config.toml
arch = "mobilenet_v2"
model = "self-supervised audio encoder (BEST-RQ)"
dataset = "synthesized solo parts of chorales (CocoChorales)"
train_examples = 39062
n_mels = 40
hop_length = 160
input = "log_mel"
win_length = 512
codebook_size = 1024
mask_prob = 0.05
norm = "batchnorm"
activation = "relu"
depths = [3, 3, 8, 3]
kernel_size = 3
stem = "single"
expansion = 4
widths = [96, 144, 216, 320]
init = "orthogonal"
residual_init = "scaled_by_depth"
optimizer = "soap"
beta2 = 0.95
lr = 0.003
beta1 = 0.95
shampoo_beta = 0.95
eps = 1e-08
precondition_frequency = 25
max_precond_dim = 1536
merge_dims = true
one_sided = false
adamw_lr_other_params = 0.0015
l1_shrink = 0.003
ema_decay = 0.995
steps = 10000
batch_size = 128
epochs = 32.8
lr_schedule = "poly"
final_lr_fraction = 0
warmup_steps = 500
weight_decay = 0.1
adamw_weight_decay_other_params = 0.01
Rows from block 3 of a small self-supervised audio encoder (BEST-RQ), named by matrix and row number. Rows with one number belong to one channel. Each number is 500 + 50 x the weight over its row's rms, rounded and kept within 0 to 999. All counts start at 0. Numbers have three digits each.
After each channel's rows are labels from the 100 clips, of 14976, where the channel reaches its highest value: "loudest" is the band of the loudest frequency at the time of the peak. Only what is clearly more common there than usual is listed. The data: synthesized solo parts of chorales (CocoChorales).
# convs0: expand pointwise conv (model.blocks.3.convs.0.weight, 384x96x1), inputs 0-95
# convs1: depthwise width-3 conv, stride 2 (model.blocks.3.convs.1.weight, 384x1x3, trained with AdamW), a 3 kernel
# convs2: project pointwise conv (model.blocks.3.convs.2.weight, 144x384x1, transposed), outputs 0-143

convs0.184:493543458445527469556497515492570492516601551534482515523490458519507457445491458493510519398630493490512576509534583396429583409517523524432584499510479434477521483459453477508507583534479498542499560348486506498512470493474368511481541451478507527438544501491414597494440445489520441418
convs1.184:475563554
convs2.184:471491448450477502487423456527507524438511510526532457500394513499516584524506559449520510490483450519451520481536550606376529485586501436478465408446475488592419552502450480553519476463481576407503491544533543468511402455535494514469523505520649534521575557470635445495496566508500509460411592568577488527551495361508544481512509499502561522428450511500553478503398555478581478506509515453443387502537513478456510520477466530535597
loudest: 1000 to 2000 Hz

convs0.159:507489477473474354584485458490599582494552537473466511519437475560513524485580508547495492502395437525514514601465570491497498485466425486554511493487442487479492496486450578449458498508466463537418500491470538566535464513539559582601444491685549532502585509558544518436523519472492437525
convs1.159:503587501
convs2.159:468488532504537410508500451477469507488502440457417525455492501573444482479439472435504487535473480493554506492440447448518556576405499594518576457537497478554517566576546518390517490505422505470453441485434465534599527541540487523457441411508478510552419502471451488432483532503378508435484526478498511509395430465485426552469513493483522428530481541400481491478449358440488609614479546502517524472490471582406486602419476417497527
loudest: 500 to 1000 Hz

convs0.106:465576500480560418533483534480556506539422516602482503520549586510500453523435438453490493491491417481477409502551468455531477412506585524509478569464513490459523486537534585573627476505422486482472538503431596541518514410493412465535487467467496500473493372561503609557536400519477503511
convs1.106:470497581
convs2.106:478483528482533534662454460450387569518466489594573473574491545504395458490511451505519521560501501509498517462444433546517506487490586477607504508552513472503541483463534535504465442518521511493440515517451569370488582509493511495525540466433464446490532556481568514445493616453515501442428457498558480457574547493518438529490511558495472573502523544447491497467508391438584580472528422457488495561447400438617504625478512498497428
loudest: 250 to 500 Hz

convs0.83:520586502395540466463528496550558504489578497498497524578501443494462517512495417460498568469468514523468377511429559495448453537576485493519474483381539506497492466452434506547477477563543635538500477501370489503447484455507657556461537491522440449541407548521563493508503456518524425484
convs1.83:496586489
convs2.83:506446504508427552579471491488368436531537409594494481481500518545455443479596530525539554510497510467466483419550496501554556503491449394373502453516454425500473442500611476471504461501537439567395519528569489467522455526508525502454513485600439494423444414465479522527497481440480530513592575553550484499492458454475497485511555401644549470494492498486446500423589595493520433479477455485435502508482494536529606549497554467506419
loudest: 500 to 1000 Hz

convs0.15:411537636446545498511537424545473460500461503524519464543486513507640498564486581469477494505575495514573448457501500648469554538495486489533448469585492475459425442464470545436499604525509458509538588462526516493599536491446498482499556457539487363429495497482550525471433517475529460473
convs1.15:473498582
convs2.15:525591493508635505395580598482547528479421539547520447497519518520532470428525488464476494559496411511543548444485506493501463542508471461444466479551422495465502513501556532607531399584355591463515502484525515504440479511488439440521472552494559518537624529470484533524491501451575473482529512562512541447443634517540537520493450516529548480473532647470527524566553540487488552498501501413563557593538605541495547458453487527522510
loudest: 500 to 1000 Hz

convs0.149:535465485476521383536515443560430486540436496497535498500575499454601523454514539533525455390503500443513494436598499550521454417514369528465528417527491582495463419465505467526586448501394541445541558493467449437421555499485399467520445446470527499458458486494476409501479418534495521502
convs1.149:502527582
convs2.149:550499576508552542492498493495527516551475526464460588539527491497572451559497453501538477456519494536381477438488505476430513540444386527514529397404507420532394505424475518527517547677623497510453547497505479534447568501572507492497591556539645460524471502520508489472490427510496478460507518456438471427553494501494522510469481465567501471413456518525591550472563339489538472487548476465483569520544473566568434523544511514495500
loudest: 500 to 1000 Hz; 1000 to 2000 Hz

convs0.234:511358383555456428515487466469552500437540531447504481496538483429500504530472603521574512525514544498532519579504395412450518420531463440499484609372484557479527499524515552455481506495495546482475530493491503432483516558457449602473552414492570504486477526403570470525497412534450499479
convs1.234:465549437
convs2.234:582492525472476555492448410475425435492432579525457492566511512473521513511474625523439502503517462522525478397502480510532564475554561508534435470491495609459516431549576308490531494546549504494502575542498482500562486454472547510474512436461547507457462495468507520500573411497585467523514527428521439461463583456523500603506468523479509460545439507500478490499698433468520564526479474486464572359467505482431500490499506478503431
loudest: 250 to 500 Hz

convs0.279:492570511512420497499466505509506555384465498474456417493441412448431524584522582496569569509450504506574495517606569575434448454473514496594413502522431510538449403418467534516504573413563566420499498515464473384485513506502550523534411476508509428460475479512453467496458509529476539495
convs1.279:506529582
convs2.279:500494411574533514417538487570497474501501491498459496514487487451499503532461478549457410535510477537545374547444483522546526553448553501442444507533513428520464464500582589505587531522509534452539530522563461547651526619546491652472452510505484552557442419443511555416519479569501526456490481528511499575464548490537508513431529501524427545518465522531561470510491456533586481544668505584474547395510555515500460558587452503471501
loudest: 500 to 1000 Hz

convs0.133:425595479483496524630537517508474533653497487457545499474434479460458498514500468525491440458483398468516487521506484557528491490542523431499494506502498370505494509480488617500451486573457519487500485475586529532434489512494437474496501545415510392411497537611452561506613517543453445576
convs1.133:476527579
convs2.133:481524500453519483535524425510533513496496493470571458499552515495487599477523484553467496568565452413398554527520461425483517531583490514510517388456564469508463491524518542556434537518422577431486496542544431573601438387574496548587544471510549500444501505519540479487516419448532503502498467576523518467464373514543434605513503414516520548560481505493537540512555454588560502487465552445447658502423429502543466487387446496452510
loudest: 250 to 500 Hz

convs0.352:542474472495477484419443537524431520444491499538484499468468516424418498438472621483386494531461613518520504474517658540404450431469367480462517551496494544460527358497505520536512483421454502494508438464548518569471534517518514475528473431520495515449532408484417520494490487472545510553
convs1.352:565445516
convs2.352:499464455566534510516551555487568495491484464444491538503456546480505463479512512512333502422552518496544500524499459498476485532486399505543591384503433515421447488516511554475534438491554468482577528459486445584518491581498499495418463478571382478443563549516580490523616525435428535521576500504547459514480596408504522445493489509421504516460507473565557430499488556465451614572551529552457416542429496449376511469464505577519515
loudest: 1000 to 2000 Hz

convs0.361:517481458469382516470513563503495539443500436495510479459483658496502504552500541455507487537538486490491600537484568434470484497425459573433478431506477534457579552513492609526474567554566414506484619520428497499526558541472514493503496519433511481527498389494487424518491503625455601451
convs1.361:583477488
convs2.361:373492542469499486522518530392570464397463561515522458554539451433462473423447487451553488550518440554423470405541533574410588443486542482518472599601600571507537518455448493583495619516488482498455474511463504496517567520508374503473530571490550468384445541507502504521553481541541518520478492534433490482567561476477554593578520505444576517480475444553407506537460524559505485495496491583514472488472538515487531605539482493481442
loudest: 250 to 500 Hz

convs0.269:583451520514549433512490542482454507507441559498568497520539456446510414469557542481534446520439457448599439473571520491486494552512464583487448495531495383466498593489503617531499511548513521539523531401489500510490498416479479641449481542593479507496496422504461368468505474498445387494
convs1.269:493484585
convs2.269:514429633453455466441499505572498587550502451523443451520500477512441544441598495468546494507414497513541495473472572504463414457493462558449519473499501429572561561508517520437469470513545538499499560403499515475515468518496490487500599490474477532505467478303503481454616474466485540519517479647506523531498510463483415503622518506474385464482456485509461527474583484509591489501380528539470492514546435458566553498514580521428498
loudest: 500 to 1000 Hz; 1000 to 2000 Hz

convs0.8:497547421440528547456505664494485530466550494471506578590455479447487517492496494507475540485380499543479531509505554494546452514473595500518500505589440405516554481474541516475538463483692478456597573508520483501490498549470543579513504473512451498525634544471518528503512429512501538446
convs1.8:462577510
convs2.8:464404579544435477455507539500399501542502579470516522470509487420464568421505496499499505495461598495432513512400508422512435479409416521564423502523437513476544468510532486604481451369498429493506498569399447470539559589476483487487416566420539497522474580418477499457652498514429522505501442461435492465547508455451425473534449456475538460494488477548557498510423424501553499496492546435535602456494552562557495540508506465531513
loudest: 500 to 1000 Hz

convs0.365:485535499436489500451506426577529548526412502423475593532543471507487522502433569526453464463548499509476495553575488554449528557404542437500558459514462465466492536428455478657431490413490541466515566502514484655571497569480419536481458503454494539554409500449525515467486512510436569453
convs1.365:544564463
convs2.365:582502462430497528442452451493579492496503481409529526462616514466468490404648559532465414588493423472492507508477507474482538608486554535543502555547525439473567497435534563458503538553393490430473510466545480416484490523395563478476452521534402471567464465505518482492460494452562493443472442496533520456494441488558491524453482502416540520469549464490392529519514561610570528495491550565564548488468503391508473538464545500598410
loudest: 2000 to 4000 Hz

convs0.328:513448514442444425491531464529491561450531414501565471524500505523491480472492465632510534556514548524508497491465539569446447381541505521603394510596533477585435565473556484469436418467505533509451547458502439548565576458581491551501456457486446500450480500483546466544510467568356526465
convs1.328:501479584
convs2.328:494484450467590455473509519491501476482500505530535479524452446488568418528462518450466521550511457491442519573463501509386574496511509460637522534503435501578658520436553596491538367500543497448531550515478468527508480428532403528437570504520465486475519604548587429504526544493479392631524492457463519519556502549483363495473423554520617423448501534509388480510519457458544553545499544538519516495523480530491494480492491506484498
loudest: 500 to 1000 Hz

convs0.249:534530495482514507589471467586500437541590594505474402459458422582547511517485490568618506441384566495563507477468507436491482542587472437500508486515512571503495563488580533498501488467495469510466487381491505505487368489474401460521511499518418473517446506505534512439461499504482590612
convs1.249:492497586
convs2.249:584606478547526530497488542458533504478484494481434533495508415523567478467494531494526520537507382558519461533503530513482494470517498552509528555502541436419450440550489509416534558484450461429451491477526486537501470444450552541422445484579578500523482286534492515556508527369548471443435550465372522512545498500479448335563506461429492469504512503564535482563572582482605492552496455488525511561496460498524467525482504515578544
loudest: 250 to 500 Hz

convs0.115:493508485496523477513506516523456506555443490459481378585464582450408472529401445519559491478475537516474482499444603567474528443468465450515556504493562528508497523563504519531527521436524423544528674468494561538459506518558525547580359546499434464531536414431474528426484439520516551477
convs1.115:521575462
convs2.115:535503558431494493437471461523492447471511554435574542474493553569487479478462577508482561538434502414488486541536482519493484428583346427467495494494472426535576533404598521521442546467457645463554430459426539416500381523459526499435538448521528616525467554441492506472527485600504593534481524504507509523493520456489544502471514457528462485498472457505474565507421548541524444476521552514538507474506564499501463589466641446402528
loudest: 2000 to 4000 Hz

convs0.371:589580513549457498442480451495528488512504646556427491450438502463567467439484524622485565418444539427500536465498479513533513433542492489398530450471495553507529514508541534501495468463607538504488550457567538510496450466529519483502566463496511500620472587481514559444470480627609471485
convs1.371:462437545
convs2.371:528443557500480496491512424561576545564541511484512511515513477570502492498500505450539496487445496497436518566518435401470487548484511432535502547637566566579508485488588498519584480451491506492582454504456484437490554514476538491441486621486454450444458437524497560515460497399474505477449491520523548568468495477607577585476517459490445571500478529505482513477456590619579509459458499418421387559643466457488539522445606560547509
loudest: 500 to 1000 Hz

convs0.291:407499497528402520589480507489501538570556502458498529469526512570486535468526464524487538434442448506553492518484460478531531498582384558499438557601511492528534452469560554506463579524580476514619458576514554430531572429539429495479527568511439425624509530482447509471438473506505607466
convs1.291:459507576
convs2.291:486509459481458420448427505450428500572504462555559618474520494373522388427516450410507478475531467518567460496485556393468524502507496447580566470487600523555495419373448500516463523459510415498474475496505469469453475490573503538542573471549497488481537385403499587510521516432588486442510558510597366515510541517481494450556512486511499554510507620503538480511480394538527516519502497477536513609439482498500545526488462470503521
loudest: 250 to 500 Hz

convs0.377:482510436560481461476518458434519504477456503474569585491498478513511451523474581547490511578480471483481460563568448453534483522521470435562396489510569442442399545502465504381608680421501552569492520570437495511459461506497507510428504446585556475516453514545517510461527414516545553499
convs1.377:484505585
convs2.377:538400485496531520487587524522518556515498502574551499460499514469466482453487507498518454508466494623558573527637517492520508515553400441508425454570543488457500511495490530432528518463402444353466398549508553625573480499467528523435528547428505439512450467474391461465494515444509473515496532515459446507452458502667476478486519610528493510504376482535472446423566502551416473513527515493508513497474448459559433521489517522542567
loudest: 500 to 1000 Hz

convs0.327:494471527466586530533503484479610525513488545505593558486515503456493484510472414505450570458504406521533440519398506526629584586544528633379507487506494463581487556535399471552498495457495479522549489496525451500508546489435541575461503530381465521545438582508511511510566500528540520531
convs1.327:519459574
convs2.327:504452575503592480468492507502552520492525549508509544535503477507516602616393375581510562554394544479442515511503560501567480531507460473464421481449556539487484534533436597421508554499503496525584507500503490526514400456365527471433586474553633510490439480478548494509490501525515573455476449442474500553555444540472518508480500493503465465439517559453469497542531492563369504506482435632486489535544484452511414430504550480421446
loudest: 250 to 500 Hz

convs0.357:506453431421494500527471442502472485503548569521543528483576444627512500501555458430493523426417523453511486470490474505490419411420436456554433416477447538567503431459420513473471654463533542565508560471509452526569499509534489488504419483456507556546473493480486488508430497645513464562
convs1.357:494501586
convs2.357:467492540510494503503531448463501495436563515505529531515481500431503464525485447403610532511546515585481535554553549501545494492556455390531585493376570436563512495460531537504480494557498516485619521515501518471516500470446512578458508493551452536503401455468467439392478540427516475573472543456470398553506410554460433431410492476451500438557592499491618494572480544418445554435518509530471435507509540535438368500595509463492536
loudest: 500 to 1000 Hz

convs0.168:573487496526536539472553499517499474468460533487430444518387499429535556526571413543513546508499476503465422452428365421543484492579571473472520396487551504450507503463379462517500632461529549511485431492469543523507432486431480503602512550447543514522541429539415476457521497507479512412
convs1.168:438441510
convs2.168:568492448519586555460526544549480560491446505502542571562500484537464430551521575498474551492493468418484512537514509486455497473536582494549466568426550461524502555386538439561489393567512474481485453441451505477487525410479473494504435491494448455506436539513490489468513619505520519505380488593555502579473367336494506519465553455468597412523581475563498505475519483406599506501487476468500450573550439512580501416477472508538499
loudest: 250 to 500 Hz

convs0.49:480598563563454520508529495575462487485591521461517512546633580630500492482460487517482435477499455453488518460538560515359486518462559516510571589561590512410483443541384421439517506508504473523451500492522476588450530440517518466445502519463456492451503513464472498464518515517563404453
convs1.49:521475580
convs2.49:414554498498436466563460480514599485407480440501491480428560436577505508509474561534550465445468439499479467552476483437467375462525533504559516490526389490497581575493515524537541625504498438512442549467572410467372514492464488525534506478485495459500500516530502392593487499466501458474436525571453464497555517422447497522405489500567558537452480502489516474518513501531472617398556487490509503511470579452360574413515502481410483
loudest: 500 to 1000 Hz

convs0.57:461508502455415506443399488509421534468491486464476459500495575499524404530416421500487472553553459566509471469423626537487471544574467542442448528495578484446560538469541545496498494491511601599572453473492458435398563523555556522563507400524544567556508553540475492484424430469499461506
convs1.57:577464516
convs2.57:516457476513454462487487455511593527415541457596503499471423526481450544493520493483501564523538475450477564390484445506469504481478501374556367478479498495557447474473491497428537425469332569511513440471507526494473466492554424483439516452599514504528535487547464435598533479538497486457478430507425498484471520542543552491537496500467426514435475477489519511499586412516437488582474474537504455408470451433402362504435531456601454
loudest: 1000 to 2000 Hz

convs0.348:508465452475537538510503519433531556415529463550520492652539446474405569532497470504484468502507477555494491510501504448552468422511509492485471469526448624495437512443571463488525496477557496423612487475474463502477494600547533530582478483528429383455471473613346516453527504485467552508
convs1.348:473580521
convs2.348:453515561479533530478389515497462456479498579462527541520533486505576474464494467521512490438500519517546647499516529407534470560483500478547502473604417478518564505560663427456545419449496437535525479477589504493370501513538543481421399463550541540476619462492489467500431549582510544459461431549593534509500511504536489501454603515472399472467434587500538556454467532524489525574507474528514556482497511502487502457537438615500465
loudest: 500 to 1000 Hz

convs0.239:531439539378578529485459438508635450482517557477515510498536504387638490528604485598534550453471490479484537552497497438521514569535489492547526606480497508476464502498572521612465506502550464498552574517487487507513481527470498479534453429508506344500527485494415559528487520568463484476
convs1.239:541436459
convs2.239:418521530480499466477507476458447477464479565510512425613521523516496575623560491451472504475551539554464496513479476544513514515449499483535481499572487614512532583623511554495557538562509524463517501431512462423536543481495468467530482529440487587521496557498592547454507588450508439381483567590538556571534516499445540438512528495497577462470478489373504388451458500537487524481488624524425466542503467525509579420423479499533636
loudest: 1000 to 2000 Hz

convs0.191:522538505582604557621470440567483474523550541543519491488453530433524487554468522429436362446464483541474479478501532564420531525422447500528456489425402422530407491554506452494501478485490472518455495472551417519485547524528494506482606461446430568567505498495396480469559497465594537485
convs1.191:549457556
convs2.191:481437544544479429513471537540389523435345467471548515516425559459452542568474485527552489533468519569492507473423486487666603535507486482521570481465489439477468494487515484451641532486537514592434498536517478498454524483509419511615535462517562484549503506502490493510552504498478597598542553548476533538493415541466458567549474574542538611446482507407552526518467545492453548491561547436527454490513454524420501504510450500557408
loudest: 1000 to 2000 Hz

convs0.353:606471506557490461479526523510512396472456527466583478458458541504481502514546385494488458515528384511510397557489427459533496554483621498532512443492467470490547472479416484432442487495506588441499472488500423516528554499495483482701543535498515521488531500400424519496404486503467507490
convs1.353:413501504
convs2.353:602571518497534473571511507513434543455512545410525518513487522359508437495439518546491592505468529480484492538471498472586497598549474420407474403445501500492430509410451511521490418581519515513479464459500468422481461579544543486413516520582522514563538543503478459490495533477481448516516527488594540488580456440495554476502614499491477472390551502487577626543466462523463493482445531500471488548499611632555566462524446519546567
loudest: 1000 to 2000 Hz

convs0.45:516457474439523624446488556501540500525565600452465417538395476485499563511493510483520509455507504476522507560444584524491482511426558474535508500503503464420461540378530634494429583552506425524486414540427559499505594532509489546574484525529451519452580603480499455466485553569527500487
convs1.45:515579468
convs2.45:484537450511483421535491576476444511462563505504491632515454410515546495554505482635520445509603519482503562483505487477507466480432495441457467581634552482419494551513546410391495559490457473497490449459451489519494510550474512505488535538524541543487467576517468501473536486375482437469519439529557518412418544549521528549563522558501464456505461494542512527465528567469432490406481369491433456426545515511480401472537471633437489
loudest: 2000 to 4000 Hz

convs0.240:510506525473521491593439518506546477472456476482427489506480436590586510664466506538517545436513503509501533507583567496499571443502538496365512530524535457469610527517498528512501446571519535502502522498489465404484525501537534380426471558375486545460462462479627435488450477548516497480
convs1.240:554564478
convs2.240:443598517560475578534506568559500489447497508608462491545504553476448530539490604565470489555490500524530515513638404451477382448523491529465481564575558450480521491446480494597433516509549398530569574515498442494487465482439483498463509506415523556536492509529479496592498503394464522481553509451509474544500618456545499500493430510565476575509503497493537513506656522483518523492516505560576518551508486478590496434457487636423555
loudest: 500 to 1000 Hz

convs0.186:615511548489492413471470494580513570535613568648633536511471460482560478534456441522501429483467567586499474562436516502461499483582459504512478437512601462482495531544564495500495506538500495514483481582489567463499525457476523396504537467531495428496501550523437548497552531479492412403
convs1.186:482569450
convs2.186:512550604519595434477459438486489494506509432613483485463545462557575493501490502394500563419523526540512439563538490492500615538493423455488430604508568445477497454489512487508553509477464482514466578551531520553692471608493506471510478582462499508452518582458497531427500462434500522407408568479457442451564528515494587488525451463467532520500576464546440492526533486394512501453450491469460541443552514513461539495524485589418507
loudest: 250 to 500 Hz