{"dataset": "synthesized solo parts of chorales (CocoChorales)", "shampoo_beta": 0.95, "eps": 1e-08}
Rows from block 10 of a small self-supervised audio encoder (BEST-RQ), named by matrix and row number. Rows with one number belong to one channel. Each number is 500 + 25 x the weight over its row's rms, rounded and kept within 0 to 999. All counts start at 0. Numbers have three digits each.
Before each channel's rows are labels from the 100 clips, of 14976, where the channel reaches its highest value: "peak on" is the class under the peak. Only what is clearly more common there than usual is listed. The data: synthesized solo parts of chorales (CocoChorales).
# convs0: expand pointwise conv (model.blocks.10.convs.0.weight, 864x216x1), inputs 0-107
# convs1: depthwise width-3 conv (model.blocks.10.convs.1.weight, 864x1x3, trained with AdamW), a 3 kernel
# convs2: project pointwise conv (model.blocks.10.convs.2.weight, 216x864x1, transposed), outputs 0-107

peak on: silence
convs0.336:431516486535487465464478469564500479501483504535496531507483467511503505498499497515491506488525476455487464531527530467482563519523495527512507543454504491490470447514484490497547463525479504520467486504504539492497482457549489500492491521537490518457505480500483490487497502512481500521492544488511504501511481496500403531
convs1.336:460516505
convs2.336:517513554496550520498515525486438530503518497504487511459489539498478499530495492480532530488503508527454500491513490491534516501526539460518510519508536482495495507506498521507526532543525520412496494494531449502497497484489495560553466505479494520475507505505488504481544520527505502499473460493500499520541508516532530481

peak on: B3
convs0.501:549529474462504483485531491497444507496517500513483496529503468534510504528496527460508505479474473500488487466470521471468529482452522493485497523478494477487501540495478495501473506505430429483507512477524468452479500520530490504498626489489496495494520490516481499514448502499515507495529477496503553485460466498474473511
convs1.501:533491473
convs2.501:518494535479509524541499459444472486508506490486509506513489518481524528444501500521482505506489482519523506496508509497436507495524497503475490532488452455509521470525452462495498492511454524471517500471508471487535501526462505508534509501501482462473521483499530507505484500479497505506498473473498482502499500535514512516

peak on: silence
convs0.328:497415468494497485559495546495484462497505497493486502503486467513499496483518525460458506504457478545515503431515502525490543448529519487471517543503512475491549509495505510504497495479544491472436520480485523520495483469509502454507511508512514489511521542546472518528518505480497529501493516524471473497481458520510490484
convs1.328:536479489
convs2.328:458518464518444488505502475497498539498488486513510494466485486492474494502519499477504502488452510524529518479468517531469524479524496514410510520489501501467499501494517531563525482487515501515480499510499508532440537473528496496464480469520501509538508488527451518468504484515447487481488501486494485493507527491485504474

peak on: silence
convs0.700:532451479532523488453488488453528484505481477531496531499515499475510508539500493502522485481522503510501505494492529434514512492518470491501444529497503503507490461505480463499520495497508503494531491530479539505519520457516516510477484555534499499455512509497518484495499515534447520515526441520476528491531516466470498491
convs1.700:525495465
convs2.700:491489521519521448496518501505491481515495542512490488503500502457537509453462514510526518514477486540471503506530505508452469501455499500570513477506505495490507494491511458517491441532519485475496501496551515535494420489515481509512476496504502515506476525492503526482529455449542514474523481514451528504462451488486502471

peak on: silence
convs0.430:468482488482448490437501562491504506490529474459509470526501493509443537509489519480518503470494470489498494527491479539490463462514458482508481560497497522510496495489517491542489516511531537489525493507523501519537495514519542524500511522508510522489527517495487463510498548524503519510547464513473489487496464508539513519
convs1.430:542488501
convs2.430:519514501478507469509519505500478488522538458520483447549501465504519517502439469511505504498527467516465500486505520551549507538515510503502433546487466544518493473550499512537537507528487472505542505493469512523478488492525488497505481502499490511498461467468515508498519536502503519503498544496518488461503531473423479487

peak on: G5
convs0.383:495506496481522505481508456516503514506508468521483524518503502561505495447484529463472499518497511571492493515494465502594468517522499469483539445488514549512511511520466522452493465504509495483529503551506511494503524445486547520505477501520512493477486534538529500482503535519517523531487477506422480492498503471492486458
convs1.383:524496464
convs2.383:532499501487479522539494505459507563475456485518461485511494481499469494511444499495505462454495536486519491507475503471480491488481546509479508493465483478523491482471500504508516484511505484510513498560541488531512547465483483511493524501491507459462507493505511491494475511496493452529500511513505456482462505496491464489

peak on: silence
convs0.547:449458483491437511485476543479465496478496495486503493444485526491512504497505523492503489488496481477488524457483500460491498478505521486504526491504506477462501502504499552522499501521487522499518503497494509504489505452540514499517471498485501498502510498500514493497508477512540489508506534497484505531502516561458515469
convs1.547:511501458
convs2.547:474500509495493485492485486520491503430504461484478489476505440469537494562527528496503477522543485512503523422487510471482532486503509494467524510489506524551498472502509527477442513533491547530495437520507545496462490485507533534489460573495530508491521510508489495521520512503511510529512497530498505516474526504477518492

peak on: G5; A#3
convs0.753:477462488476495512477492543546505469512524532420477544466489500504520504522520491499594505507499528473500514473520498495517516511472513480496528445467497493532496449472490477479477501471523512515439513508504504479479520516523481504476457486514535506450486446492522530501515502497443543560472484469501464464488523522513501496
convs1.753:495474535
convs2.753:473464480443536518515513479548516489466478509445520451495499488507508493529505507518533492504503500494455496453511506478525515516465526515501578531504506489472503461487500486509442438484501507467487480507483477489465521469558478487544499496494496468501472501501480501456505499506533520514511518498490510504475490499473506484

peak on: B3
convs0.741:515530471502542512486542529546529516555479502502510494517500485518458484484486466535536523505492489453500497523528503503490526477468516478462503499466490500502526469495520488469507529482496484487491515487494552470485501577525541516491506493527479499508510520505502456511504507494488479466480532506522493513512503543464502494
convs1.741:485480535
convs2.741:497537510523489504500506471495477513519487520490512458494470461520496520522466519515507486519495471481484483530515483551511526517486495475506508512466514502500488531497485506498515514432450449478494516488496542484437478546463533488463468504504501456520505561497515513507516494546519496499484490483526476514492542489485501500

peak on: B3; C4
convs0.405:537507533492477494520459506493448517477487558495517500533472508499491472433552479491494500505520505446490507463457473536448484457480516550468504510493469486500498512451486512586498506484501512520482501496535481491492498503494514517488515478545501474485527483472531497526473500506516498496551481508513549531469480495504503505
convs1.405:534479483
convs2.405:472444494469503499512488513468479509472511523449524472506512494516484439512521484491513551510482503465465535511490512494503485510534501509504484496489474500494450562495493520531506482520470489470512464537548467473508445502513526464509483453468486446486546506499522508514538545503482547518483463463565494512545496503493516529

peak on: silence
convs0.492:471494493428498485505492485497534489536490524487449484484487489481514513523461484498521450494528466515495492497486553511477517514464477503535497499479516506485479527536510514473489477520512531517515509502505534549515468503541487511489504477503539516499557588510514541497515495512453468502493491513511464470501519513515462507
convs1.492:514460507
convs2.492:480482519446496488518517503490442497519518540498478474473506511469507509478462487476530471552497512524462521494489510497472512479478481493467494529541465570520491506531496475494496499500538544533530539503496545546455499545482513480489533491540492497515481534509476517447504528496495480495500475544514506524497496522535468494